config.toml
norm = "layernorm"
inner_norm = false
width = 128
eps = 1e-08
one_sided = false
adamw_lr_other_params = 0.0015
Rows from block 8 of a small image diffusion model, named by matrix and row number. Rows with one number belong to one neuron. Each number is 128 + 32 x the weight over its row's rms, rounded and kept within 0 to 255. All counts start at 0.
Before each neuron's rows are labels from the 100 images, of 14848 (inputs lightly noised), where the neuron reaches its highest value: "strongest on" is what is common among them. Only what is clearly more common there than usual is listed. The data: photos of arthropod specimens (BIOSCAN-5M). In brackets: how many of the 100.
# fc1: MLP up (model.blocks.8.mlp.fc1.weight, 256x128), inputs 0-63
# fc2: MLP down (model.blocks.8.mlp.fc2.weight, 128x256, transposed), outputs 0-63

strongest on: order Coleoptera (41)
fc1.25 [ 69 109 144 126  99 151 142 142 132  97 160 181 144 126 198 145 130 108  89 149 144 121 112 134 110 142 184 163 105  99 143 183  52 106 148 134 130  95 138 111 122 104  91 122 117 101 146 114 178 106 179 156  70  70 106  72 180  84  92 167 109 140  86 121]
fc2.25 [204 129 193 105 159 150 131 133 131 108 181 123  62 108  48 131 170 129 152 120 118 145 123 123 122 166 127 117 188 136 103 143 139 146 129 172 104 101  99 110 127 188 101 152 153  96  93 150 115 153 119 165 166 187 132 149  66 161 111 108 117 123 171 129]

strongest on: order Coleoptera (58)
fc1.164 [124 109 185 160  97 198 163 162 175 162 136  96 130  81  87 125  97 108 110  85  94  80  94 128 140 164 102 140  96 137 123 110  71 127  80 124 102 120 129 118 146 107 101 154  99  99 143 132 102 152  84 151  70 111 125  98 183 122 100 171  87 116 190 111]
fc2.164 [117 175 109 170 100  80 111 131  96  86 121 112 101 163 142 161  67 133 185 150 141 213  98  98 144 104 130 111 144 153 122 157 130 139 192 139 101 131 149 150 130 134 124 135 150 128 107 101 136 128 111 112 179  92 118  82 145 140 174  83 120 142 181 155]

strongest on: order Coleoptera (40)
fc1.172 [123 146 125 117  84  80 150 113 158  82 171 176 144 141  89 101 105 129 119  92 159  87 190 127  80 117 144 168 156 135 152  85 129 165  97  96  96 122 148 106 153 128 134 160 105 108  80 129 116  86 109 148 105 155  73 108 158 127 142 118 223  64 155 154]
fc2.172 [143 114 102 153 129 211 131 152  64 217  64 113 108  95 145  97 169 120 185 145 113 158 114  91 155  92 114 133 121 149  90 152 141 108 123 139 122 135  96 145 103 161  94 107 133  94 180  96 157 124 113 121 123  72 118 133  99 138  97 116  60 121  69 106]

strongest on: order Coleoptera (45)
fc1.78 [170  71 110 147 107 128 120 107 115  78 126 118 168 129 129 138 131  76 189 108 128 118 118 117 153 149 148 137 105 126 180  74 173 137 190 102 107 160 136 190 163 170 125  98 167 179 145 110 145 158  97 139 147 170 143  38  75 123  92 157 112  76 137 125]
fc2.78 [122 155 172 160 160 123 147 167 154 107  66  63 111 100 155 128 163 122 132 156  77  99 128 114 117  97 100 176 133 179  49 188 120 157 110 139 143 122 131 115 138 126  94 141  81  92  95 166  98 118 125 106 109 124 122 170 136 108  93 146 142 211 128 126]

strongest on: order Hymenoptera (51)
fc1.251 [104 128 114  83 139 115 167 168  78 124 156 104 143  93 106  72 131  84 190 124 160  63 145 119  94 178 119  92 162 152 148 133 121 150 139 140 151  85 138 135 151 147  87 145 170 206 152 124 126 104 117 123 171 147 105 106 148 124 157 120 149 111  89 123]
fc2.251 [157 166 113 151 168  92  77 176 132 140 171 114 155 102 141 149  98 112 118 140 156 152 120 107 169 118 160 147  97 125  94  68  91 165 160 116  95 186 123 119 100 101 115 211 140 114  96  99 168 116 136 117 116 168 177 139  71 149 111  98 113 102 147 154]

strongest on: order Coleoptera (43)
fc1.189 [128  80 130 176 135 180 104 157  61  84  93 167 102 166  90 141  87 121 111 110 135 174 137  60 138 114 164  77 123 137 136  91  70 106 162  69 194 136 110 107 110 153 151 119 106 118 151 133 115 139 138 167 154 188 118  74 134 119 131 158 108 108 138 147]
fc2.189 [101  98 117 121 119 104 120 113 200 159 145 141 109 119 156 144 134 166  91 160 130  85 109 130 132 161  82 140 104 116 172 167 141 193 156 153 166 108 117 155 167 156 163 166 171 127 149 149 128 129 106  67 128  99 103 143 117  50 107  94 134 129 128 114]

strongest on: order Hymenoptera (43)
fc1.122 [152 145  75 157 176 131  91 119  95 103 170  91 126 162 123 144 100  84 104 135 149 122 151 101 116 163 118 125 105 136 106 181 118 147 207  98 204 125 143 108  73 166 141 129 120  97 146 148 111 146 153 142  87 184 132 108 109  63  81 118 138  81  70 108]
fc2.122 [ 90 131 146 106 107  97 200 151  97 143 118  97 141 148 157  86 142 164  99 109  72 174 139 136 132  78 139 150 118  92 194 102 145 172 106 152  64 140 175 132 102 102 155 109 173  97  95  64 163 140 167 113 154  65  98 100 136 150 168 121 152 147 177 188]

strongest on: order Hymenoptera (43)
fc1.91 [118 117  39  75 120 113 143 157 123 107 109 109 135 138 195  67  67  85 103 138  81  83 104 121 138 156 180  99 150 185 171 141 133 137 122 137 113 141 182 106 145 183  61 143 113 193  90 129 162 116 130  87 122 136 148 128 129  89  44 107 100 151 149 128]
fc2.91 [117 182 131  95 120 160 123  98  86 172 115 158 169  93 189 144 105 110 153 107 161 128 138 142 140  98 157 111  90  63 123 105 138  84 184 121 145 126 144 144 111  96 137 139 171 194 178 151 111 142   9 158 160  85 143 118 102 127 179 168 144 130 122 131]

strongest on: order Coleoptera (52)
fc1.208 [123 130 166 102  98 139 147 160 127 138 133 139 132 158 117 149 148  83 114 163 133 153 113  75  97  82 161  93  86 158 105 193 100 130 130 110 135 147 120  82 139 114 143 141 190 169 131  95 190  87  73  73  71 188 115 144 130 132 118 148 132 104 115 159]
fc2.208 [211  86 103 169 134 137 104  94  94  96  76 113 102 151 124 117  73 164 163 130 104 139 194 122 174 118 185 123 101  98 164  88 142 171 103  98 101 141 121 133  73 134 130 147 121 150  13 205 137 201 191  99 129 141 137 115  91 111 113  93 140 144  94 131]

strongest on: order Coleoptera (46)
fc1.54 [ 88 116  96 135  98 166 108 134  66 126 177 134 145 149  46 137 134 113 105  97 137 148 122 115  96 155 130 175 106 125 129 121 100 152 171 141 100  74 119 183 123 100 134 179 107 110  68 161 131 178 147 145 143 148 108 151 106  94 136 152 100 111  85  86]
fc2.54 [133 147 207 160 119 112 113  70 117  59 117  88 114  77 160 165 137 129 145 143  86 116 120 108 115 116 175 102 167 109 114 126 121 155  91  99 200 200 180 127 161 167 111  57 119 145 144 113 166  94 147 115  99 145  85 154 161 104 106 117 147 146  94 176]