config = dict(
    dataset='photos of arthropod specimens (BIOSCAN-5M)',
    arch='uvit',
    objective='epsilon',
    mlp_ratio=2,
    head_dim=64,
    layers=12,
    width=128,
    max_precond_dim=512,
)
Rows from block 3 of a small image diffusion model, named by matrix and row number. Rows with one number belong to one neuron. Each number is 128 + 24 x the weight over its row's rms, rounded and kept within 0 to 255. All counts start at 0.
Before each neuron's rows are labels from the 100 images, of 14848 (inputs lightly noised), where the neuron reaches its highest value: "colour at peak" is the nearest of a few named colours to the mean colour under the peak. Only what is clearly more common there than usual is listed. The data: photos of arthropod specimens (BIOSCAN-5M).
# fc1: MLP up (model.blocks.3.mlp.fc1.weight, 256x128), inputs 0-127
# fc2: MLP down (model.blocks.3.mlp.fc2.weight, 128x256, transposed), outputs 0-127

colour at peak: white
fc1.243 [110 137  88 111 173 178  71 138 140 156  87 106 144 104 136 157 109 117 139 144 132 146 144 117 150 155 151  77 123 172 129 134  87 121 119 125 121 123 154 127 126 100 161  73 124 138 117 122 124 175 122 113 122 142 106  99 102 146 115 140 118 164 140 109 104 134 122 133 130 136  97  95 143 154 130 119 149  84 166 107 150 121 105 121 121 111 106  94 122 170 158 115  98 116 119 126 133 134 158 137 143 132 137  95 172 118 110 164 109 111  97 151  71 132 151 106 112 121 150 129 158 120  65 128 111 138 121  83]
fc2.243 [135 127 163 125  81 122  82 107  93 119 140 128 120 136 126 178 107  91  96 178 108 159  65 134 104 106 114 103 105  75 151 157 131 140 142 115  98 135 114 153 163 108 102 134 162 116 142 125 148 125 142  96 109 153 116 113  67 141 112 137 123 100  80 125 131 113 160 115 121 109 138 135 104 153 152 168 149 149 147 127 143 141  96  83 132 112 130 122 173  94 154 127 158 154 139 160 136 155 171 139 121 138 154 163 148 163 109 117 128 134 130 125 114 102 135 110 150 121 116 124 160 137 158 155 123 139 106 145]

colour at peak: grey
fc1.242 [172  99 131  92 119 135 111 115 146 184 114 133 116 152  98 119 126 168 138 149 129 104 149 104 138 138 164 152 118 145 134 126 151 111 104  52 131 124 144 120 122  85 126 112 146 108 138 124 120  94 153 134 143 151 130  88 127 108  80 107  82 101 101 157 102 116 174 127 106 108 145  84 131 136 129 143 124 139 105 152 118 210  83 127 115 111  98  97 142  86 114  96 128 101 110 165 126 131 121 124 128 149 123 140 134 125 141 147 149 109 142 133 160 170 143 151 113 159 151 118 121 136 135 158 160 100 128 115]
fc2.242 [116 116 146 130 148 131  68 147 142  91 119 108 124 101 134 150 135 129 171 144 126 168  89 172 168  96 114 171 152 117 102  99 108 137 108 103 113 163 114 144 150 128 160 105 155  78 128 108 115  89 112 123  91 120 108 128  99 161 141 152 105 104 125 157 139 134 150 136 164  75 109 104 125 154 159 135 123 112 112 135 193 137 139 157  81 121 127 141 119 131 123 141 116 103 177 130 118 133 122 136 162 117 164 159 167 169 107 115 127 125 130 133 133 116 132 114 125 103 126 134 126 143 108 193 107 113 134 142]

colour at peak: white
fc1.135 [ 95 125 135 124 157 150 136 131 108 112 145 122  94 166 152 133 115 100 116 113 145  94 100  68 114 117 105 102 132 130 111 180 150 107 135 133 131 105 106 114 120 140 135 111 114 141 101 106  78 146 153  95 118 128 121 101  75 126 145 195  94 116 123 189 135 104 107 128 106 106 145 104 156 114 120 107 127 136 136 122 123 119 179 110 104 141 112 138  79 141 137 154 131 114 129 131 126  89 109 166 105 152 126 112 149 125 153 125 137 157 128 174 185 142 105 169 113 118 129 139 124 118 150 154 140 186 157 120]
fc2.135 [133 118 160 131  89 167 125 137  80 132  92 121 114 149 136 133 145 140 168 132 149 171 159 137 129 113  98 114 117 185 127 138 150 130 105  99  93 146  92 118 157  88 109  97 137 125 155 143 128 129  99 107 102 102 171  85 110 137 141  98 139 123 124  88  98 155 147 136 130 133 118 126 132 162 128 113 191 125 135 120 115 182 141 153 108  86 151 139 169 145 134 110 135 164 175 140 128 120 151 129  92  98  99 108 118 155 116 135  95 160 144 169 112 139 105 144 150 124  87 123 142 137 157 137 110 124  96 116]

colour at peak: black
fc1.35 [ 92 118 151 164 150  58 122 130 138 123 109 121 156 124 129 135  88 174 116 149 137 136 132 101  86 132 119 143 114  85 133 135  99  97 166 115 104 124 110 115 143 145 135 157 146 119 119  94 140 130  93 157 157 121 126 152 140 150 125 123 109 121 101 152 139 163  94 124 150 115 133 144 136  56 167 121 124 122 101 148 140 155 135 139 169 141 111 171 125 113 126 139 148  95 150 145 133 104  85 123 118 120 165 144 159 129  69 139 153 137 160 106 161  84 163 132 149 108 157 146 113  96 114 127 123 111  78 132]
fc2.35 [110 156 136 137 176 113 143 181 128 107 134  74 185 126 155 136 130 143 167 130 113  95 124 145 136  89 163 157 150 163 152 175 147 131 148 127 146  99  69 136 159 116 157 161 174 136 127 131 107 155 118 125 127 112  81 142 150 120  91 153 113 111 135 138 137 133 145 147 167 111 103 147 142 101 178 110 123 130 142 110 157 126 136 108 152 119 145 149 146  93 131 100 133 116 110 112 117 141 121 159 126  97 146 128 137  68 103 133 177 160 103 107 142 125 154 113 146 102 116 162 140 141 125 107 149 133 143 140]

colour at peak: grey
fc1.60 [126  92 111 122 126 153 151 142  94 113 117 125 166  90 116 119 144 122 131 116 153 115 157 115 103  90 157 111 162 132 122 120 105 170 138 159 144 177 162 167 119 136 119 120 113 161 128  78 153  99 176 180 153 146 159 166 149 110 140 113 145 142 169 120 110 118 160  96 118 150 103 159 141 100 101 139  84 120 102 145 143 149 145 144 148 115 135  99 115 130  85 137 141 124  89 139 122 156 114 132 131 172 157 178 117 153 104  92 115 150 153 171 140 129  98 138 115  85 127 145 119 131 123 147 133 101 151 135]
fc2.60 [135 145 153  93 150 137 137 139 131  98 124 107 121 119 166 136 120 189 117 161 135 157 129 145  87 105 109  92 158  97 113 157  79 107 144 165 142 127  77 157 140 178 110  91 104 119  95 127 119 161 117 126 103 123 129 151 102  77 110 119 136 124 127 125 125 114 123 114 146 163 124  79 162 163 108 128 137 127 106 126 115 153 110 117 146 124 121 152 145 112 118  98 181 121  70 120  92 112 154 148 114 156 127 152 120  77 146  99 137 104  88  99 140 131 133 109 117 113 145 161  84 134 142 128 150 133 115 146]

colour at peak: white
fc1.34 [124 142 109 122 187 126 124 108 130 144 146 116 116 118 179 109 116 119 148 106 153 106 140  91 166  98 179 136 103 172 111 167 107 149 110 161 139 118 135 130 120 115  79 155 117  95 129 129 155 115 112 143 121 173 171 100 108 139 145 119  93 123 160 131  99 105 132  81  62 104 139  78 150 159 100 123 156 116 123 119 105 103 146 155 142 119 135 132 102 100 129 135 126 130 102 162 119 140  72 144 148 124 121 120 148 133 129 142 141 154 100  95 154 138 159 150 100 170 133  91 111 146 134 116 156 115 126 135]
fc2.34 [148 105 151 104 136  95 154 157  80 147  99 162 121 152  93 143 110 119 139  93 117 136 144 139 129 108 125  91 131 121 124 148 138 141 117 122  91 115 148 124 124 146 128 112  50  97 126 126 175 140 185 124 134 130 112 147 112 178 127 147 100  94 127 106 162  90 141 116 145 167 163  98 152  95 134 131 134 111 182  96 148 107 121  91  95 139 134 112 153 114  94 100 154 143 144 126 146  85 153 126 130 150  88 143 112 109 140 133 124 147 118 122 109 142 104 132 152  80 152 139  94 148 144 149 150 107 150 109]

colour at peak: grey
fc1.213 [ 99 145 149 117 159 133 138 116  99 138 184 123  85  83  77 119 160 101 117 131 136 122 130 140 140 131 116 149 133 138 117  99 133 119 143 179 196 104 119 149 123 128 152 119 171 129 108  83 111 110 171 104 111 131 126 158 129 143 136 118 142 135 127 118 141 155 107 156 115 145 165 129 131 136 102 171 136  99  70 102 105 170 110 143 113  96 124 188 152 115 147 105 125 134 113 106 160 150 106 137 128 128 154 105 139 113 189 117  94 115 125 116 114  97 154 124 137 118 166 127  99 146 160 124 114 100 114 116]
fc2.213 [124 118  97 114 112 156 151 111 141 148  92 126  98 155 173 157 102 152 147 114 108 167 142 141 123 118 117 119 118 145 147 145 122 126  68  97  87 160 117 109 146 175  81 191  92 113 176  93 163 161  91 113 138 120 131 127 145 115  90 152 131 118 123 130 146 119 113 118 126 130  87 125 134 149 146 124 160 158 165 136 145 152 149 156 153 168 114 119 118 156 131 168  81 115 142 156  99  82 155 112 133 111 107 105 132 143 102 164 147 132 121 169 115 131 108 117 124 120 103 157 145 137 113 108 144 142 138 134]

colour at peak: white
fc1.3 [123 128 150 106 107 139 124 153 129 134  88 119 122 165 123 119 134 142 140  94 160  86 129 147  62 107 137 132 134 102  88 106 117 122 104 181 130  67 146 151 132 104 141 148 119  96 120 147 117 175  89 140 148 155 141 124 100 111 141 130 124 121 112 138 111 113 179 116  68 131 129 155 171 137 128 139 165 104 114  98 112 128 107 142 122 141 114 166 108 152 133 102  84 121 184 107 161 141 122 169 126 139  93 151 131 151 108 163 137 110 125 177 119 142 127 147 127 142  91 140  99 109 122 148 141 168 120 130]
fc2.3 [107 137 144 129 132 156 117 112 106 138 158  95 140  98 128 116 120 110 137  84 124 134 107 169 131 114 110 109 143 148 138 143 148 128 115 145 144 161 171 128 117 146 116  95 125 141 111  93 124 160 150  78  92 127 126 135 102 169 130 124  91 122 113 153 164 123 152 157 112 122 125 156 150 107 133 122 110 144 128 141 129 112 148 148 156  87 109 133 119  99 130 123 143 121 119 152  81 147  96 150 199 118 153 134 145 194 107 160 171 115  96 132 167 101 144 146 109 114  76 130 128  96  70 165 140 114  93 110]

colour at peak: grey
fc1.163 [150 105 132 121  89 136 143  89 124  90 153 117 115  97 112 121 122 144 139 148  56  93 161 118 128 105 161 143 106 127 112 108 147 119 135  56 156 104 122  93  78 131 146 108 135 148 137 129  96 127 124 112 148 125  91 109 102 165 119 152  92  91 145 144 115 163 141 130 121 137  90 141  99 133 105 150 116 152 149 138 126 140 158 145 118 124 126 180 127 141 131 160 146 162 144 129 129 146  91 135 160 150 105 136 145  91 122 169 136 112 114 149 111 141 140  92 127 120 150 114  87  74 117 102 141 105 157  86]
fc2.163 [149 155 129 118 150 103 155 152 111 136 103 115 131 120 134 164 124 152 139 133 145 128  66 162 121 143 140 180 131 123 107 129 110 182 101 120 153 162 141 129 152 100 130 108 123 152  96 118 133 145 100 142  90 128 119 132  99 109 138 117 111 130  83 144 127 133 134 133 183 107 106 111 115  92 155 115 113 113 180 123 161 128 162 135 112  81 132 103  89 137 104 141 143 102 120 134 107 110 108  88 157 128 118 121 105 193 144 108  96 121 157 124 141 107  99  91  68 120 116 162 148 156 141 154 164 116 120 105]

colour at peak: white
fc1.133 [123 178 146 131 122 171 130 151 123 155  99  94 156  82 164  82 119 143 113 130 108 108 131 103 110 109 154 121 132 136 132  87 135 116 103 137 111 164  83 109 121 142 120  91 121 172 159 126 113 114 113 133 129 126  95 133 118 118 135 124 136 128 131 138 160 134 137 172 170 141 139 211 159 154 148  73 139 143 143 102  87 120 118 117 155 109 107 122 151 111 147 146 168  95 115  80 112 152 123 116 133 133 109 162 143 146 125 123 159 106  95 102 131 109 176 113  96 128 102 141 116 162  99 126 124 117 147 141]
fc2.133 [134 128 122  95 109  79 133 124 153  94 137 151 100 158 125 155 137 125 145 141 121 128 154 144 104  96 106 109 135 135 143 152 103 128 123  90 134  98 124 143 134 153 161 152 185 101 116 166 119 152 142 160 122 152 141 100 119 125 111 176 125 153 108 120 108 122 101  72  96 156 144  85  73  93 100 172 147  83 158 122 156 136 124 100  93 127 182 136 118 139 102 126 100 163  85 126 132 117 107 153 140 103 157 139 104 126 115 145 122 128 157 123 104 136  99 144 155 102 153 121 121 101 130 134 129  95  97 160]

colour at peak: grey
fc1.50 [135  96  91 165 146 165 150 116 149  98 143  97 138 123 168 113 183 119 117 124 143 157 165  93 162 130  87 122  99 120 107 121 127 152 147 164 141 140 119 101 143 119 139 116 125 134  78 139 133 108 112 123 153 124 117 147 140  98 164 106 103 118 122 145 140  74 143 142 126 139 130 159 129 155 137 152 137 127 155 167 107  93  79 106 112 125 161 177 134 145 118 122 114  86 127 143 138 110  95 130 143 180 135 134 151 158 156 159  99 153 104 148 123  86 152 134 109  81 143  99 114  95 159 117 121 106 146 158]
fc2.50 [129 111 165 124 132 115 158 134 131 139  90 176  83 141 101 124 116 141 181 126 107  80 132 156 131 121 175 123 188 131 127 122 117  85 104 134 167 124 137 153  96 120 124 135 165 121 171 127 133 160 162 132 121 128 150 124 152 130  99 119 129 138 104 148  91 143 116 114 120 114 116  76 149 101 109 127  95 129  49 114 128 149 121 153 127 150 107 117  95 159 119 112  99 187 108  80 137 143 132 144 125  92  92 118 111 103 120 163 147 125 153 115 131 136 108 131 126 112 116 161 126 162 142 120 121 138 121  97]

colour at peak: white
fc1.245 [ 85 175 128 142 152 112 152 165 133 101 137 107 114 129 150  95 125 119  93 127 164 106 135 134 114 139 126  54 102 121 105 130 159 101 101 116 136 132 105 112  92 137 155  91 136 139 111 147 132 140 121 119 118 169 131 126 112 135 183 128 125 156 112 125 145 133 119 130 157 143 137 110 133  80 160  94 124 158 148 127 165 150 133 133 166  71 137 128 124 115  98 121 116 116 110 118 129 153 164  94 184 111  98 158 121  99 143 129 162 104  94 107 123 141 134 168  77 155 149 136 128 155 170 154 137 131 136 163]
fc2.245 [100 167 127 184 113 118 124 124 132 139 149 136 163 126 135 134 162 117 149  98 159 147 118  92 117 114 145 158 147 109 125 150  94  62 125 142 147 120 136 131  93 144 166 118 126 183 109 109 122 146 164  99 111 165  72 149 161 118 107 104 124 133 120 112 113  89 179 141 106  98 133 123 103 111 156 158 155 137 136 141 148 116 109 138 148 173 158 110 134 127  94 118 169 161 127 139 122 120  99  90 190 115 101 159 141 140 150 130 158 132 126 149 148 156 132 140  99 144 132 106 170 125 138 120 105 143 131 147]

colour at peak: grey
fc1.225 [143 102 138  94 131 142 128 135 149 129 145 114 114  96 124 177 154 126  94 114 160 151 138 108 148 139 136 151 105 137 189 124 131  82 135 164 115 105 107  90 157  91 143 121 115  99 138 102 149 142 134 143 102 132 138  72 155 164 143 146  78 205 107 130 131 117 143 125 130 136 123 142 127 188 113 154 137 157 126 150 117 136 139 117 144  90  71 115  97 143  98 100 108 115 113 126 108 141  98 108 151 127 148 146 143 119 148  96 145 106 184  92 131  87 144 115 123 105 116 123 118 108 136  94 125 119 132 139]
fc2.225 [143 111 133  84 112 117 116 127 127 109 142 147 123 105 129 134 106 162 187 111 159 157  90 138 142 127 158 142 105 128 125 181 154 161 131 128 146 147 116 106 147  98 158 131 128 147 116 136 137 172 138 116 110 131 151 128 141 157 135 140 108 171 125  95 153 129 157 180 159 123  55 118 160  89 110 110  86 160 166 151 111 142 136 117 138 105 114  85 120 151  72 132 141  96  91 177 113 143 113  74 120 132 120 151 139 144  94 121 135 134 144 117 112 117 118  73 139 134 113 132 119 130 156 119 104 127 129 139]

colour at peak: white
fc1.10 [110 135 146 121 125 133 128 202 144 123 126 196  94 131 107 139 158 106 146 117 140 150 117 173  97 119 100 121 100 131 128 131 186 145 101 136 119 122 130 130 172  93 111  78 170 166 130 150 108 122 117 125 161  87 111 125 132 133 152 149 109 123 122 136  98 147  92 134 139  83 121 128 147 111 102 127 129 105 142 147 149 118 131  95  66 126  87 126 143 143 127 155 135 154 138 102 128 105 117 116 112 154 107 186 114 128 122 118 107 123  84 147 127  92 131 130 109 131 116 129 167 165  93 146 128 148 167 109]
fc2.10 [ 97 122 107 148 163 140 143 101 139 163 109 157 132  86 111 145 108 112  94 155 131 152 133 144  70 156  81  77 142 101 104 111 105 131 119 121 154 135 116 142 131 115 116  81 142 162 150  85 137 159 149  84 114 145 121 114 101 153 103 139 135 151 141 138 201 137 168 137 142 125 142 160 158 134 151 149 165 152 128 117  75 139 122 150 158 116 130 139 147  91 153 157  87 127  91 117 124 122 108 128 144 113 121 124 118 133 122 173 106 112 113 149 130 132 154 127  85 114  93 114 125 128 127  90 147 116  98 148]

colour at peak: grey
fc1.223 [149 137 115 148 130 145 122  97 121 111 153 118 139 124 157 135 120 169 135 114 129 153 158 115 154 129  88 129 118 133  82 177 140 134  88 106 122 131 162 135  88 133 104  72 128 122  99 112  60 142 160 108 116 178  80 123 119 158 140 108 103 148 137 167 129 131 111 158  98 143  93  69 140 115 156 146 156  92 143  89 144 147 126 126 150 141 142 113  99 126 128 129 152 133  97 114 106  92 103  78 121 115 139 171 113 157 167 116 168 155 135 118  98 105 154 137 126 133 133 156 122 156 123 134 117 113 113 123]
fc2.223 [137 128 114 156 117 145  92 140 108 171 142 163 126 113  85 115 133 100  88 189 128 120  94 129 111 161 156 121 133 115 138 119 164 139 140 130 113 104  78 138 125 123 121 153 147 169 114 155 140 145 137 165 110 144 114 105 140  87 137 149 123  84 118 114  82  97 151 119 157  72 159 144 101 132 158 145 142 118 137 127 131 118 190  88 129 117 136 124 136 110 123 141 143 127 135 180 133 161 106 148 123 117 145  67 160 117 127 118  87  69 128 144 117 161 122 129 120 123  89 101 129 144 100 137 129 137 119 145]

colour at peak: white
fc1.204 [126 135 117 150 143 102 125 175 115 122 147 152  54 159 142 157 132 123 123  91  63 144  99 129 100 120 147 168 154 131 138  93 111 120  94 181 100 132 112 132 151 151 137 129 118 156 141 166 122 143 128 160 119 112  83 118 147 117 129 123 126 127 140 142 139 194 133 101  91 150 147 143 127 123 132 160 105 111 155 130 144 115 103 142 129 125  87 147 112 117  88 107 121 134 137 137 145 134 146  91 157 121 128  96  78 135  84 136 123 115  98  78 111 162 161 127 112 158 102 137 163 122 103 106 135 137 103 137]
fc2.204 [160 137 149 140 130 171 107 134  62 103 108 129 152 125 125 167 122 162 128 161 140  96 135 189 145 124 128 137 107 119 186 151 143 115 167 136 149 119 131 136  76 142 120 122 156 110 137 113 100 143 109 145 130 101 145 158 129  81 104  70 148 110  97 133 100  92 123 152 130 139 117 139 111  97 129 182 156 112 116 129 117 140 133  99 155 102  95  98 121 121 148 187 143 172 120 129 129 126 161  94 121 139 106 144 100 134 134 153 126 142 130 114 129 101 112 143 157 115 113 133 116 155 157  95 107  89 123 146]

colour at peak: white
fc1.142 [ 98 149 111 132 151 139 153 171  97 107 136 149 107 152  99 135 117 101 135  90 141 118  94 163  86  80  89 170 145 142 111 157 133 125 134 136 134 144 112 159 138 124 170 163 111 159 111  85 131 105 118 141 156 130 141 130  95 148 158 120 128 111 143 122 157 142 137 125 129  80 108  88 163 150  97 109 133 135 170  91 102 126  99 154 113 166 120 180 146 136 160 140 118 108 161 137 150 116  59 127 109 117 112 124 110 150 115 132 126 132  85 121 182 145  98 126  91 140 118 152 114 134 140 114 119 126 156 122]
fc2.142 [155 110 188 137 148 120 113 112 147 126 129 141 130 154 119 149 131 153  91 139 119 106 120  76  92 124 161 101 140 148 144 145 119 131 140 145 159  94 121 122 159 104  94 107 178 111 157 188 110 113 127 122 117  87 151 134 140  96 103 122 145 135 106 157 106 107 112 101 150 132 122 149 106 111  91 119 103 132 131 113 134  90 197 132 131 143 129 117 122 110 114 125 127 120  76 142 153 131 130 136 168 105 153 152 138  81 150 129 159 134 120 166 100 129 108 134 139 155 137  99 157 118 170 133 183 178 121 110]

colour at peak: white
fc1.146 [ 97 169 132 158 149 130 100 134 140 127 137 108 149 124 108 137 153  89 143 127 126 154 139 149 117  55 127  92 137 130 114 107 150 121  74 142 147 108 123 170 133  99 145 103 119 127 133  95  67 112  94 146 150 105 117 132 124 134 172 105 166 138 120 135 137 122 111 119  90 116 110 114 151 122 117 123 133 100 121  91  90 108 116 161 134 103 102 163 116 106 121 111 107 131 146 175 159 168  77 107 155 124 122 152 173 135 127 163 126 108 107 106 161 129 130 139  83 153 121 122 125 119 136  85 150 113  83 159]
fc2.146 [ 74 118 121 138 142 133 129 133 120 141  95 104 155 118 147 139 153 144 118  91 124 136 136 133 145 133 110 111 101 146  99 187 136  96 145 115 110 122 136 121 108 153 114 140 121 138 177  85 173 141 150 128 113 130 117 128 157 155 139 145 122 125  74 139 127 160  96 126 119 121  65  59 111 151 133 134 150 117 130 143  87 108 128  95 135 150 101 124 163 136  93 144 178 122  87 128  95 106 118 135 123 147 138 137 113 187 171 135 136 144 142  96  97 108 120 119 138 134 116 117 144 156 111 130 111  68 113  87]

colour at peak: grey
fc1.64 [130 116 119 116 111 140 123  87 134 136 100 116 116  79 126 120 120  76 143 111 124 127 144 100 113 146 109 140 111 117 128 124 100  85 159 161  99 138  92 115 139  89 124 157 115 111 130 128 132  68 133 147 146 150  85 146 146 104 118 115 146 156 141 159 148 143 134 119 116 164 114 142 170 165 112 142 149 114 124  99 151 145 139  79 130 122 120 145 106 164  94 148 102 169 113 141  92 159 130  70  98 130 134 140 148 123 123 162 141 129 151 115 163 176 144  75 129 148 145  97 171 119 155 167 127 133 137  83]
fc2.64 [146 148 116 158 171 133 152 128 131 134  99 143 131 175 128 190 124 158 117 150 145  94 136 163 145 120 134 126  99 130 154 125 170 114 147 124  91 128 169 102 142 139 148 155 120 144  85 108 101 125 110 138 134 163 128 124  71 100 157 128 104 103 156 139 155  79 146 103 132 137 115 147 132 163 106 123 203 108 135 149 152 147 103 105 130  82 141 149 144 121 143 109 108 136 106 133 133 121 144 139 104 111 183 146 161 165 142  80 143 131 119 121 133 118 118 142 132 103 167 146 130  83 121 118 126  99 159 128]

colour at peak: grey
fc1.197 [111 135 123 193 127 141 136 160 114 130 147 153 131  93 118  99 124 105  71  91 110 144 136 163 112 129 130 146  91 120 127 119 123 143 138 139 157 131 141 120 119 136 124 121 140  94 191 150 137 162 156 103  94 170 123 124 115 147 132 118 103 106 100 146 167 133 101  95 132 117 124 151 129 127 151 105 137  93 141 116 131 150 127 125 146 129 169  91 108 128  64  88 174  95  92 157 111 113 136 158 129 104 128 169 103 142 127 165 121 109  89 123 154 109 107 119  91  95  93 102 110 101 141 145 125  97 103 118]
fc2.197 [119 144 122  95 186 144 142 103 130  78 103 136 130 126 135 133 139 148 147 164 143  81  97  84 150 153 149 116 158 125 156  93 115  84 130 122 113 134 157 109 126 136 117 154 137 129 103 107 126 118  94 164 122 102 134 140  95 151 119 108 153 166 177 127 136 139 185 158 145 122 160 140 136 125 130 170 125 124 132 105 115 116 126 121 124 151 118 139 136 110 170 192 109 190 153 127 108 130 140  88 116 160 105 112 122 103 131 128 111 115 141 141 122 135 152 128 162 175 166 138 149 130 143  79 130 141 172 143]

colour at peak: white
fc1.132 [147  86 119 174 159 173 156 109  88 110 135 123 130 177 177 132 150 100 123 141 120 104 118  97 158 146 114 108 119 112 149 159 138 122 140 112 141 145 139 128 116 167  82 132 125 117  86 102 103 154 164  86 116 125 105 133 103 112 117 185 123 137 132 140 130 122 108 105  88 138 136 114 166 108 156 100 141 141 133 135 140 121 120  77 152  91  89  95  83 131 142 124 121 127  87 151 111  87 121 146 122 159 137 109 118  95 154 158 124 117 135 132 106 158 115 149 142  85 120 139 150  87 157 118  92 139 135 108]
fc2.132 [127 124 139 148 121 147 132 124 137 142 107 124 145  89 139 130 121 184 145  90  93 134 129 131 121 136 113 120 104 109 142 161 111 159 152 157 122 126 137 128  92 149 125 118 145 145 155 114 111 163 129 112 109 173 100 159 138 134 130 131 170  93 111 158 160  79 103 181 174 145 112 127 100 156 122 142  94 122 124 137  98  88 118 147 170 155 158 147 168 119 163 118 128 138  71 113 104 164 126 107 112 133 139 126 149 140 139 158 127 116 122  91 188  89 143 134 117 111 130 114  99 129 161  97 117 116 191 115]